config.toml
train_examples = 184686
win_length = 400
encoder_norm = "batchnorm"
encoder_kernel_size = 9
encoder_widths = [128]
text_encoder_bias = "all"
init = "xavier_uniform"
optimizer = "soap"
shampoo_beta = 0.95
max_precond_dim = 1024
one_sided = false
ema_decay = 0.999
batch_size = 64
weight_decay = 0.2
adamw_weight_decay_other_params = 0
Rows from block 9 of the audio encoder of a small contrastive audio-text model, named by matrix and row number. Each number is 128 + 32 x the weight over its row's rms, rounded and kept within 0 to 255. All counts start at 0. Numbers have three digits each.
After each channel's rows are labels from the 100 clips, of 14976, where the channel reaches its highest value: "strongest on" is what is common among them. Only what is clearly more common there than usual is listed. The data: single notes of musical instruments (NSynth).
# pw: pointwise conv (encoder.blocks.9.pw.weight, 128x128x1x1), inputs 0-127

pw.27:111078133104092085163142161174148175114121171113095176086122115128117142181134170093147135103119079156137120162140138114134122178115151120121085155145066136096163178151103138134140152161148143155096138135094139062186184141147118115093121191160178143150112118199196042141135059156162090101137106148140102142164132115109163082150117090171156113090202121185094109163101164129126127108145
strongest on: octave 6; pitch class E; note: E6

pw.77:169085109160168115143146205102180107122111130143057120188217123118137049133163068162118090164110123132135156126161153125114114159179103153110122149131110094120105207112142125110130084145146125160115115105147140178119112089146139137134116135089124087150161175101103187127115212138113183152114123160145115150092129062102078208127089131101091165138106114159116156149130128180154099143103
strongest on: octave 3; pitch class A#; note: A#3

pw.25:132125092170118109078153089134156137129107084141117121188129133236143112124113122140136137090178101109130217097126047118112144189157108130138146158161116113167109104123154099172122132082119093108170109125137138111083126119217111093151109110127141119136176112103097144140134197112190095091068110157095086111106115172047131177123158085118201122138120115170128117100145124118140113131165
strongest on: octave 2; pitch class F; note: F2

pw.48:187090112123081145173172124099133127137113115101112070091112154188169105134126174099123074232105111059124139069114067132138159158160087149207113090093098094140114107100130132119136100133121197109171097114125151125088084135113117135171172112133106174137092129148103161139131157103066104129096157101085112150152146123078071095137116112115146114117104154202101151103138115110088170140100
strongest on: pitch class G; octave 5; note: G5

pw.26:124110104163134110107128092116079120139200087136110104122172173156152104121109150149144131109129169135148102179138073145068194144145126122102125115116136136142089097121071157110126107071126103132067098128094080149118062107194155110104076122089124139214146167135129145159160145164169159135188135130124163100061104153112187097148112100173169114130173134161177091116144085172155101181173
strongest on: octave 6; pitch class G#; note: G#6; instrument family: guitar

pw.121:131131081119179151161153118119163124174104117083154194129157140122086110109138123136125117132097226119153150118124121090075166123124063101138109097158158143113119126112156108197166118144108171136133146106106115190105153153095110086157107134136174090096094161096119146153110078146113108107084115130153155102101121129088088116080146168150138161135099140129064165148079102061192013097109
strongest on: pitch class C#; octave 5; note: C#5; pitch class: C

pw.3:119087111155134106080105116122139132124118137114133112075165126134071069161149073099153091195150116165071127092123138095145140112143107112137120122132141183101116130161113111123133167110140136142130178122143135115139154092197116107144123027121162166050190157153091089120100091131142116126139133099112122100100170088143109088096032149094072115097163082144179088084149093123095182087088
strongest on: pitch class C#; octave 4; note: C#4

pw.69:134098075115129167150098104192131147220054141135113156119103178123128097130119110064086123131110119103099135099105134132154147107139116106164166078128137153130094096109169132154148084143064117102080118129155128139070149137093089159146104072134194117079106148113126091118141147114136206123136088091120143116133032068146123132094198104133109125104149136130141068090123122101121205108094
strongest on: synthetic; bass; octave 2

pw.16:096089093092093068173111085099092118126063118177129116168093131171123103123109150124126118050126108149113149124168101106136122094176159108110090134147082111143130086073170142118140150101107178075107127084128169109137121088118134119109149130116121104117093138130114109071240182095101144105146134115154097189156114088086156167104105100072091110098115165119153116107033127132165128078151
strongest on: pitch class F#; octave 5; note: F#5

pw.7:120119122164092163091078106109093134168092064072122138127157139096154106150099102142131141103134107172179121121081205137113151164111083103148124201112128140136142110111183103163124119094075128162114139108146179168173171120143129133146123114144094152068165128124171137130114134181098084090119182145151159119175193093169081048145197160117141163128186147173128131171112145109100093084146
strongest on: synthetic; octave 6; organ

pw.91:105125128151127099165166086105124138125123099070127133060144109052174108113176135069108114139119122151112142126131071101147184110128125151110136155165141148099119110117133096242054122161083131093126154105168107131119149147076126106142149160103184178196124074120127104174093116147090073117127160129064094120169129129161106179137113072142127137133116171076103156093135130143137100141200
strongest on: pitch class C; octave 8; note: C8; octave 6

pw.107:141003153159119147130172135083174105147111110155120106108173191108107084099117125120122128096144127116027122116152194116102087195107084105084155134163158127112118083101098107110125170158109152127108173102101182127161106113147180121138173133132148080103109095082156120082145124129113096112161159126181202116125126128122168167075098122154083156126138154157170121131136126095127126157180
strongest on: pitch class B; octave 4; note: B4

pw.78:092136108136115087147138160146150120122115163135121122143193179144153159097172123092154085105162170104078137143071107138111118092154147135081123101051095117157165155111111121135170138151118083046147158098125194133154146092155167157078120076105155126103101171152103127092171097118085122104127124059121111161106131129109168190135102102166145162186098102180191096097185131088155084090143
strongest on: octave 2; pitch class B; note: B2; pitch class: A#

pw.101:147100122130081094124107119110147137244121163051140143135105086149128085161119126163135141151145099210177167123146146102138077149154127124140164100136148177129100118086079097085142080207116099118103090149103137097154112122122120163146128135097110146165180105122092175103146097091106090139126115128066078106138128113110148126129098136088127087125137151134104143177127151122209154110231
strongest on: pitch class A; octave 3; note: A3

pw.111:163112085101127147043150172137105182142102145132200131172150081114117113105084157149142104113134109130159079183124113102152132133141136164151118109172113118138149092142146150170097125174095076103111107090066137140144212116127148112136124143084183127116117105137161224161105118125072107109151152185121120215114154153156091131108109170161119093140104151139222133151165123143116125081109
strongest on: pitch class A; octave 5; note: A5

pw.115:059227115159122139101150117092113138086152108168130129120163136112123105115096165144115138131138134111104170139091093131113172134095096124210169175095143091125103108159153195236161106142136143150118156100148149145181131159121129119044075156106093166164148122111153110146112102116186210119121145165151082152131152154115103068122151114094118148104150151097142118133058116140084115123136
strongest on: octave 7; pitch class A#

pw.71:109130174078119106157156082131084104124104121100129187120112194167098116183114089184146166101122141096099180131163102114170117147208117153172107122159079134137086053166133106111174110119119092147150187101123164141092124122088157127116147148107151119152136128170139110081137219113169108105138101169157134087132181088122145141153146106206104173163178132155112125091104115174112156090164
strongest on: pitch class F#; octave 6; note: F#6; octave 7

pw.42:128162173102161069143136088162174141155091125165145143103134129133174135201119132101096171113089168106156108214145127117155115143067129132057114138103144119094201123043136090163084128102147096134121133114124116144157128120147080218111112155128147203072099147110135135145106126161137189106150124187161137110132079139104101130132138184098139111127129123171167139152127086089084164176125
strongest on: octave 7; pitch class F#

pw.117:129101129103102142136135097136123089068144201158114130090136169083110130110110096138116167154132173124102128140130141112164142104224161127124109120126141148093185110165125114136145194111096096113138108087116139104098149094142151116129092069129106094174187135056193114150136147112184132132177117161124205119062154111085127111161172141143102121214183133099070135090114115150075158119088
strongest on: pitch class D#; octave 3; note: D#3; instrument family: organ

pw.8:153135144137141134117134104120108174114109139103132108103102117143116094145121102085087106101132067136162107172139183109095121119122161111176132124114127100113131072146082147136073164067139197150116138099113237103126112149172159145168108139126062147118067125083112116255135137094076116158091107193128110126165111182129123145078107128075128120124113121111115119146168183109130126157096
strongest on: octave 5; pitch class E; note: E5

pw.120:077077087140127123130128142237079141108104111105116145142139126110130129094130138148096129136131082120216093135135140139133106172134096068146095165120121119134165191142143128105142155087089197093092114091080118100120079128128110076141146189155186097146166115092127097148187099176132174122141101154119122100125115164168157167177109057087134105138206136143150119139113134152132152193107
strongest on: pitch class B; octave 3; note: B3

pw.9:100089107134164136137123168092118185135178151160133103166108111183102103109131100108194094110131115089104132146116136124177129119091136086161060082196131125124090112112119114107095235187179137092164140193146124077139131098103120171124146112124101120139091080107093117144188178163119127138070133156165103146105135106087074060130132133097112157151096154195093091133131148099121162132107
strongest on: pitch class F#; octave 5; note: F#5

pw.74:097120075162147133132112106126154124164098090132136135102106133171149143119138133166130128159242151122093061111119174111099082149143108123118095091089174084114103104110164147135143157103124072186152112125127094165071166117124075107112153110185069100112128107228189126087141165083151109143138140085153148133058118116167128126172153150088091144117100143118139100115169135078097126067131
strongest on: electronic; organ; octave 2; octave 1

pw.41:102114103156159099099148084134209152135101093124129135147114112165104138140166169176119135125100204103123139163133104111105164104118071143119123084157111132170117094127119101155170089119140133082140192204123175068106185087102082102130069108149143117131134109110190121131059108130040121101140140166089053115114133117158166144127124144115197130165139171105117139098114119132120045125123
strongest on: pitch class C#; octave 5; note: C#5

pw.59:136197108102078103119132085114138134107217128137223115161127121095121111137135129137067162132157112115146060160174098161119098118116161141068187121130173109126171105112138115149101086064198103126222115094142119091105118121162163152106125082102118076076129083169149157087134091143121108146154128131139102062151117126129152153149111131104115127113127138095158087105160118062149108078133
strongest on: acoustic; brass; vocal

pw.11:095139123160134114086116101157142118094113134121170114138135121096083122082121121096145174125110147084098062113093145085146131087108105111139214067121146170084134122113124105125144091113109127144154100180132132129089170086087129095128193132120128193145158136145087111127101092171100147130130141167082126203118054137090178130183172150110109227089144176182102110135094114109170176149102
strongest on: octave 7; synthetic; bass

pw.15:149106112100136089125118147154106167158172122090168148121138137112152152106074057172126181185134146171109105116135104161101118173127106168170095117107136127184162086081125217138183142132153175107125170164129108093101091101129209100072150115086155131151120150121093175155128129096087119131138138093120146105104174135105040113096139189129162155072108161155151172116128127085147149070124
strongest on: octave 3; pitch class G; note: G3; pitch class C#

pw.127:122092086059110133142060101114142147129174115137163194093153127161083135128094083116121117153151071179088106103155139166112111118171125084121135118168141110152115123154095095083080098120098090112128118143091144124163185111140087164117120126129103093124177109092200115137121101134150133118074125123095138106101063172118112102157144080223098081161128175123130174129173166082114063108073
strongest on: electronic; octave 1; bass; instrument family: organ

pw.83:114126136116115164079140138114151114103120144159114121102118090148107180150166157146112133078101111122127189144184171110163167046169139118068108119111120126103085123142111088134150115125147145159120092255083135114065115098139146112120077166117116136102135074129117145107102095115149082146085170117054080129087111192129074117109138106059077163140178126186143116121156154116122162131110
strongest on: pitch class F#; octave 4; note: F#4; note: B6

pw.70:164197105111165120147142073130134100172106093053139130085176133169117125147100139146129188102122093113097161103164097110093140102138184089124144085128162146130126077128149133200120137094117160174109116114074136128151124105128100141149173094097098150131140124202087118134157121097142104089075161087119105118075174158107110124091158097100125171189122175186142123103009144129139125118127
strongest on: octave 7; pitch class F#; note: F#7; note: D#7

pw.85:095194125093152079145098094154096104140102143115138143149169176140148095125105130081122198153111118110115158121171148104134208116116100104157174135102144173102139119118118107057109141155124186185106107082165113087125094087166134147176144078090129163199088123169074054086154143163149139111072146126074111159142120120157190156143164079125129158105172123142153127114124112162108176107159
strongest on: octave 7; pitch class A; note: A7; octave 8

pw.124:087163139121087128131110107110064104088079126159126136125032138112089135087134146108111142092122142060121144106197105101123186116081112149128078131101123159137136089134137147105129168136103144115153128138140101119136074113091122112080127130123094112115118096154091128075055225101190127136187133123097105110146129082116130102162132089120197117143056127161163098111222126154168111116126
strongest on: octave 6; pitch class G#; note: G#6; note: A6

pw.105:098179140184190128128116109126093159148125140132194135065114106200120179161154127134104141151137083125079134106174164112112124057094111160150133106162127141097120127116103126075159098073100111142113107136158238080095135102153112140104134106149146131118104131073129130129113218116090118161095141132171133102102114132111151169113179125159037134178159100111094107088177136102119141170123
strongest on: pitch class F; octave 5; note: F5

pw.113:112074111115075083130163114173125187101100102094163095129096200098111154156168115119124107146146153125147175102099143151171109105122135121114107069117136102128125142164137074210116137185078122077089134143149179077144160117168173112161137134126135117067130115148119070190156140101117115119082144165121084088179163167069150178129162138135126205117135138188129112103114169085116104140167
strongest on: octave 5; pitch class C; note: C5; note: C#5

pw.67:103136111169065081153138120109083123132126116152136128107094123179152109100098172083070120150151167203073110098133139108120072107129100124120098126149049164104111137113098151132143127136097077131125108074078224119123179132127148117154126144091166164117094121108089049093142135102125117139097177195102155175102080157140114104093126147212113147128150162117119068177149137100093147122139
strongest on: pitch class A; octave 5; note: A5

pw.119:185081132121131125133103130163102127072108169139125100153050144100134102111106139126143180091126061117109120118100086078151162127058084193061148143051089109130107097088102097145091101112137141104124103098094110131052158147183123120091151138162103110138090107117123146153147210140174167127052132173132128111122166104143133098101176076106162134111081102101176109118095135156115127137124
strongest on: octave 3; pitch class C#; note: C#3; note: C3

pw.94:136112195096070115121132115168159139077112157123092144111097142109182109126205163116095129111127142123112088094097089164140180095132170108104089099124112158093137191120082149131157086102068119120110176177133142177161157108103126179105133159245176084104152062101111116118130155140145133117150089122142136132075166159125103079125171123157142137104094158086134106135112164063109109085126
strongest on: pitch class C#; note: C#5; note: C4; pitch class: C

pw.51:137117135139099115068144127106178160105175149083149109093086122118084068138123128110125075113102091084125165136191112146090113166111218130147103140149175077198143164109195106141144150155073074102167150133141125101084113167121106124103159091112079100098156090138142182143112106104045102076137151086096138110157102136148158135084131060188141163153115125138114144168081113119124120141116
strongest on: octave 6; pitch class C; note: C6; instrument family: guitar

pw.23:106158073124104140107150118107108101136133101116112066157123104100142098147090122146174100126119138098156135140081150137062121114165097125121116136136116174146162077134178150126140147106170113080106157154091151148130116140129168133116094149178010222088123066154138123123154112158102149110169118072162119132167171167134140033119170151104086087142081076121095125091101106071094105114114
strongest on: vocal

pw.1:100160124037153191143097117090131145158135150159109102087105167112146098134141149134127185164137133147110159114145113129125101157053165143111105087142178062128064112152150109122111117120114219130174177087108120110081168096057094131089141203128142111118113163078099141075135093134170139109112162120101084114150138143152142122061113183118163098092147178076152154152112143127102103134149
strongest on: octave 4; pitch class C; pitch class G#; note: C4

pw.65:152038090086163134135114153102141135108114121102153106130112110122114106109075150129108065135110074104096184127132171130078124101119115113118177120091103079076086070171074101087160124111092183084146114115124142122153150120116132158093141128148126136158132121092133138196102076122220115117151126118201076118118116176117071121091141108050133183108120073158088090170120120116138101098111
strongest on: octave 6; pitch class F#; note: F#6

pw.34:123132122133116140095165132117173111081132214073145100097115094164098108112094082138158054123101135163074143116137114094094158192113100102114133100139172127137161107091164222125059151136102123079114137168092086149134113124123119150121101127138149140137177030094089109120102080135132133149097118077139154093128087164115153150126135146107146139114181125092134151169119146156158040067111
strongest on: pitch class F; octave 2; note: F2

pw.30:147107116137095086150100128137118185126086084155153138142081167101180153111183142079169126111109174123130095095161131173116167120135099116131163120096064107146088102137124101178134078178108101106104107142117108124130114145075147117083181127146121111110178100142169064108135148126133097141042105121133150118010097162105134092144095140123133081177115160175060114106163105144117083072132
strongest on: pitch class C#; octave 5; note: C#5

pw.73:168134083129130090135091175161111170111126181164142146106140167100144148114128148095093102073096157163132157133131160115115133095207133155147109073117136140115109096154117155152147111170059129134134139145137119096127156125114125149099106115107128134124086176124068138137123154178144068125091161092133119154093076151143126089114218093125088122145133113117207187099081098092038060072174
strongest on: pitch class B; octave 2; note: B2; pitch class: C

pw.92:097099107106067149100081095129166133083202084137091076110073129126091192189122121093115098104145080167152105114201120163178111110164131101114117110153153160139121206125102178116130113130102155123200164136161140104104105099141146115124099101096108133141098122148138120108119073085167190120143140084206136113132115179111111061133127069140095106131103157105143107072098091133128088130136
strongest on: acoustic; string; octave 2; octave 1

pw.33:102112137120134154128106083152117118134128094133087111175118121120117107122106153082102088100099104172146147079127111122068089119074118098108122220131118123098147145068158118115145150100108123068085096137161139147159211111120103113169167092164051134126118105101127182104103166207140228116084208133086122148145202159108131111136088163110134190136126114154144135133107127118136106101132
strongest on: organ; octave 6

pw.58:133089150134121175119193113146075173170143096189123097128066086122103166224139119124140143117114116147212137134145123125092131089085095154119140106111103123146126125139119126133145111146104143084100159089140140110133105119119112100183100155178223084065139143127149166156136108082129109079101141090122163100196106093125171119124176141080074101114167122093109132153141076165152177179137
strongest on: octave 4; pitch class E; note: E4

pw.108:124105164129143127146135126107097100154168098179156104158134138118118108155116124179109176120106094120176098139109173144135099134154056118096152063093154185067146137179109142087060164109091115082116114124130164182188123219193118062110106175093160111161128127174119180090124139055110192109125129117121095101176088151139151165120155121143136111118096134131138092118099153144140159178099
strongest on: pitch class A; octave 3; note: A3; octave 7

pw.95:104147127101126147151097131118133092150159141135100137203115090177114130114154140134112163152130103122153099116142129117102135119109150167156069110154159162153187085138125134121193168131097164146111147166093140134071111118097125154072083141112122232107120088091150158142174112151211100109044174149082120139153109106104150090128149067102096128172079138098192135199167123139098094107163
strongest on: pitch class G#; octave 4; note: G#5; note: G4

pw.88:102119129158168124149155127107135126141094149128110088086116139124144095123104153070122138137142174102112125153087151121205106106100153083121178128159102115083130117151057083100104103142255125151153111120112148115133094114094116097183093145106187092084123118142136129104141148093132139139103100190177084125150132116144189214160094114127113128082201135079137172125093161132107059146128
strongest on: octave 5; pitch class F; pitch class E; note: E5

pw.54:120143182076087160149161120133095086126173129114103139134142136151161189149116116045064166154103130104181131157139128091161086126139195173139114056136122127105159105123176103121152182143116150072101122058177126135080137061145124194115156151138118122119123127106087112131144177122062157117128134101145171136154077135147110121118116077166116133159157098131177087174190090181140127103149
strongest on: octave 6; pitch class C; note: C6; pitch class: G#

pw.125:108154115121109169084087097177124129096123138068130230184093117094100102152170096091112062144114106117095150170060127145115110091108111166093129150128128230119099085116113139124155160097159131100107127142140134148149156093061103178112118038110084123114130111096154139139138144159124145142119118150056107153194120132138067103137100139120160068106131100133102142111109089107112074152127
strongest on: synthetic; bass; octave 1; octave 0

pw.90:127096120147123134165108122144116105122128132082105071129126092124097128132161088132093148109044198108202113144153117110182126124141101173044108175130125124197132146138067169105084151169164065130152103105140097091146107167104137192162084148107151075157109169124132141090148112085137168111212108147102109124136154131101167129111094170119148114133168121157084105098160174160100192128152
strongest on: acoustic; string; octave 2; octave 1

pw.81:175138109163150095134090178130138077085138158075102124140176130106142180128075132145092116118150184097100156148146195107129129185087148185093170041146101115132154113103153128168134100179110159105138115106132145048160127149107086124130195052106101131150123092179148109122084128179111141118128099158150091111103132137187146136095090125137124194119150116176095072171103163115147140132095
strongest on: octave 6; pitch class E; note: E6

pw.116:093115085140172117127117134135135120107122138118124128114121141079128079144105110190124076129149138102179115114125140120102093169135130126150119116115126118109118069162074106255090098145157108166132132084113147138130128135079194135105130117105128077130109114184117195184100163122081128113096136113070176138148152087190198123142078128083174162163159128139124129123188126139071194114122
strongest on: pitch class C; octave 7; note: C7

pw.38:101095073113172147122122104166174107120092138115128125120090110121129112142113132110084134088080102129090130184109110163143118116096161134145130155116156085092053132096125171117152214201142115086100104100110159139023130079122100119174145097110125090105137117123190124109129068086112145117126097194101112175106099111114135061070122128129137112194146106172108120101154128170114187176113
strongest on: acoustic; string; octave 2; octave 3

pw.0:110195125149123132164179097133125138146146157157141102109128096133153156065088087107137137165118145130088135144108121127103184106109109086120115099150093118146074135167184098165187120119154088160138091082095094150108109167107134106108112069158115110093076144157106112143049066143166118120095141170095109221118165131120173077141113142082178142188083109184122137156092113133075095074124
strongest on: pitch class B; octave 3; note: B3

pw.84:107107100114107109131079112118074102083076089144127124102194155149180157103139151165102081199196129140112087111118135080068177129141117107084124101097161156093072103142156114100079131165110136150172090130127127127168145084104121088121117148065210183106124114147118152105098060148141128132125182077098123135096196143134146161134185115129098164138105134167138119145158168091109187116138
strongest on: acoustic; string; octave 6; octave 5