config.yaml
model: "contrastive audio-text model"
dataset: "single notes of musical instruments (NSynth)"
train_examples: 184686
gain_aug_db: 10
n_mels: 64
hop_length: 160
input: "log_mel"
spec_augment: false
win_length: 400
tokenizer: "word"
vocab_size: 106
loss: "sigmoid"
embed_dim: 256
encoder_arch: "convmixer"
encoder_norm: "batchnorm"
encoder_activation: "gelu"
encoder_patch_size: 4
encoder_depths: [12]
encoder_kernel_size: 9
encoder_widths: [128]
text_encoder_causal: true
text_encoder_width: 128
text_encoder_layers: 7
text_encoder_norm: "rmsnorm"
text_encoder_norm_position: "post"
text_encoder_activation: "gelu"
text_encoder_mlp_ratio: 2
text_encoder_head_dim: 32
text_encoder_fused_qkv: false
text_encoder_bias: "all"
text_encoder_qk_norm: false
text_encoder_parallel_block: false
text_encoder_inner_norm: false
text_encoder_positions: "rope"
init: "xavier_uniform"
residual_init: "none"
optimizer: "soap"
beta2: 0.99
learning_rate: 0.0053
beta1: 0.95
shampoo_beta: 0.95
eps: 1e-08
precondition_frequency: 50
max_precond_dim: 1024
one_sided: false
adamw_lr_other_params: 0.0013
ema_decay: 0.999
max_steps: 2800
batch_size: 64
epochs: 1.0
lr_schedule: "linear"
final_lr_fraction: 0.05
warmup_steps: 560
weight_decay: 0.2
adamw_weight_decay_other_params: 0
Rows from block 9 of the audio encoder of a small contrastive audio-text model, named by matrix and row number. Each number is 128 + 32 x the weight over its row's rms, rounded and kept within 0 to 255. All counts start at 0. Numbers have three digits each.
After each channel's rows are labels from the 100 clips, of 14976, where the channel reaches its highest value: "peak in band" is the frequency band that holds the peak; "top examples" is what is common among them. Only what is clearly more common there than usual is listed. The data: single notes of musical instruments (NSynth).
# pw: pointwise conv (encoder.blocks.9.pw.weight, 128x128x1x1), inputs 0-127

pw.98:125084125065182143164067077162175113122093109057141119175104107090171136142158156125101111107111089155053106130149083089113124127149174094090111117123136110147139130214104119072171084096091165161109178103137126147096140186139094127144115133151068150163144157075195097146115129133067084163154116198109111147183086149132160138153113116122127094155158156127143154141129146103128143087106
peak in band: 250 to 500 Hz
top examples: pitch class C; octave 4; note: C4; pitch class: D#

pw.60:121148139149107143162150156213114160142143110088110108077143178171151161125078103143117050095126142114120154082149104104119145181089121087129082130158145150082091142146144137059127118097095093078109129238125132182075141081150108117149084141139083084121078112176158148078118101098053113100137100093094072054163133129145134148132106145082141135107155140151123129112115132115136142110106
peak in band: 0 to 250 Hz
top examples: octave 4; pitch class F#; note: F#4

pw.20:143189137118117135139106119100145117113136122154176120147145127165110105142124122146137158145146145133171118161153106145139132106084096095202193119066189177183093146126102193173104112150090167104107115074103140110187067166088104166105099144171134149130144083087221073127120067128161148122173125172139107122149093103085140061182105150104136102169147104144170150115084134111138160088121
peak in band: 500 to 1000 Hz
top examples: octave 7; pitch class A; note: A7; note: G#7

pw.66:116066073156148110086129200118137129126060093148142140098155119096115133145072126086120114123114184097173132092182125108119127124106158132106146114177080116116134122135113151145101155111099188092098081101150132125087119086066125144159173143103126128149178149196174114154128128107147088119098165131165131133133120080082071099133154172178164196084101134151123135145212114182162057099128
peak in band: 0 to 250 Hz
top examples: octave 6; pitch class C; note: C6; pitch class: E

pw.29:129087110102133116149099146099135087149131134149080114148110132125101145150106181071126118124124172141169127106089118161113157143119135148134142183149174081126127085103102120102159132097114147093140150065110095061100119111128074159163163133101084245102185155119152085119180078171137134113078170163180140134209139147089128133135115152134093180090189090110154153168145147183174105111131
peak in band: 0 to 250 Hz
top examples: octave 3; pitch class C#; note: C#3

pw.2:184117106104102142193158173068219103113096139056097164056125108120084095110087125105106114110093147107076117116126113129125105197101129101119086121117118084079136115198116092110136108106086089084136150087130164094107041122089117139130109077182146134090131119115113125144099153062120140121131155098144158153127151122103184133152110149168133122131083137192111119145091122093119116066105
peak in band: 250 to 500 Hz
top examples: octave 4; pitch class B; note: B4

pw.45:162125121082162179150164128133118103168112112205102119126156091112123157098100176105099115199137130134151091123130109112141113108164120078128075092144108126120172138117079068101114116147129141104145212169138103059130128080150144169101181104147077109147126115091166145125150209117072080153124123101119148127105098156144129101121122146073121201152145167068113095180091078063146143147153
peak in band: 500 to 1000 Hz
top examples: octave 3; pitch class B; note: B3; pitch class: G

pw.32:137105051113069153142118144078140156112197132111133126099139137150133138155177109125165172100131170146143139136130151090139114116195150123074165096138122047169134116222099168108121085173105114161113166103097130117074099115105121210154107152137114093102127162128144143106082158116114114129067133151133139152130167130135066111103165183139139114125111065090150183158090089202139094139117
peak in band: 1000 to 2000 Hz; 0 to 250 Hz
top examples: electronic; octave 1; pitch class C

pw.118:097145122109130126091168098128093146104076070131137123164129082171171126088183118126127063112135127127155085122163102095092120126111115121115111163120158071110165129140129139128149082126103170141141074095141112199151101106119125142122138185233126132113126136177152156145099114088146130172141112159134130118139195082086146126162123109095094125111102112165138156093110081119228091018144
peak in band: 4000 to 8000 Hz; 250 to 500 Hz
top examples: electronic; octave 2; organ; note: G2

pw.31:143153106092103130107096152136134124143071109145116110103134146112109092079090118120129107107135168139119157131178099137159115095146165141165179132114139138132079102113168076066175144120156113161128118114146115140116146136101152147050097088114108152099131109109171214084124210096133122094190096124221122139183091163119139118128165101117067089096141095174123124084203142130174049131124
peak in band: 0 to 250 Hz
top examples: octave 6; pitch class G#; note: G#6

pw.37:133084178198080138183076104152114116166157096112162130082182128123161104150148111143133170144129100172128105130143122125139182082090099118057147116132147052145114088118190107110155094125116104129137163122094073128163107176109060137133130191160155145187194112151074111110144161132141138141165157167119116129127176105113112183108070100151131124182063125116095144125114180148167157139099
peak in band: 0 to 250 Hz; 250 to 500 Hz
top examples: octave 4; pitch class D; note: D4; pitch class: A

pw.104:143164141137096129092171116126092131143162124153111110115155111116152114255155131091129157111125072105162133101136202141077087090101234092065108111138207140119094091125153107165144158105105127110125098133113136123113123172175119106167138080125138090158122114174117133108162108151115105098151138171122144138098124118082100175120139126193170109141072135088116092116129097159117123129112
peak in band: 1000 to 2000 Hz; 500 to 1000 Hz
top examples: octave 7; guitar; pitch class C; note: C7

pw.17:135099101142188132178119091093244117075161154102094095145094124098123136081107168087110112083151199152087124161157172125108200063120105145091109112127150098133108113145088092178158115144103165087093134112111128124143110127089120139095151168081128080109113152152116166136143085126112128090113117156096086121112092160095096154109148093093155113082152143154133105219098164092168098137145
peak in band: 0 to 250 Hz
top examples: pitch class C#; octave 3; note: C#3; note: C#4

pw.21:101108155093130175114123141123191081075099146112134131124148135130091116161119132104125129057107148156123085120096143131126108168102150139170101174142202135102150142138117138116100127110107153130123141083152095151161206053118103108108122084190098139184107157178090125098177109155165095144135159094189066137116179149116121040050140127173102091164179096106129145091111155146159124165152
peak in band: 2000 to 4000 Hz
top examples: electronic; organ; octave 2; octave 1

pw.39:116085116255081116109135149103141124159080122168137134085129134089129090052126089155118130075134120147074120096124088099107123112143136132140171138143191143092126152139092150131131147134111107122146113100096083104083137116134105152135081093118186077081107144116069111091099134175146110120093144198178112184138153144143115122126162152178129185167129200095112127172149184111124126107116
peak in band: 1000 to 2000 Hz
top examples: octave 7; pitch class C#; note: C#7; instrument family: guitar

pw.97:081078169118157094102146131094130157115118109070158122126164171114108113113071156106144118143090139126112083139109122151177131163166099167110119212085159099126087045107140102165135144108071117136186071106179111136147136115097083166082152083206101111107121113103140135145079125157137142064125097156122103160115244120124093099103099126133149105123177146108188112137132121131135137091136
peak in band: 4000 to 8000 Hz
top examples: electronic; organ; octave 1

pw.24:085155086141124112122100099160090068149123085084190162144187131150143115130149090073158118108157098137114080169107182038159114123147082117127117073166106081142095103128145100102132228076147124076151119109111107106124130108122096139105133135156039123131060158166085086144144113160117122077109130142143109107101105140119130097167159111146077112110090109074120138113111166078117147087124
peak in band: 2000 to 4000 Hz
top examples: electronic; organ

pw.28:131112156158147087172132122104139130071108081115157142087134181190110118129069090171127078137133098156104179130150155136104208084086116081113081128097123121087102115198139136100125115148085161114126139108125096114173146108165076119123108136104149155104126126172123156055110216100114119149132151092093182146205119095143072114148114111119110142083096046093153157152160121139104095154135
peak in band: 0 to 250 Hz
top examples: octave 4; pitch class A; note: A4

pw.53:136179107162081065116077107113179098166165092155146113198136113092115118156130073124163163119145164153131099102146108111102205124190108168136179139156116131106098124131100096100119133116167078173126154121153152153105108083214132118114129084099203079123154143195078153098118110151141162113125139134118088100098174085129168118135095154077148115112162092188120169148098148146169131084112
peak in band: 500 to 1000 Hz
top examples: octave 7; pitch class F#; note: F#7; note: A7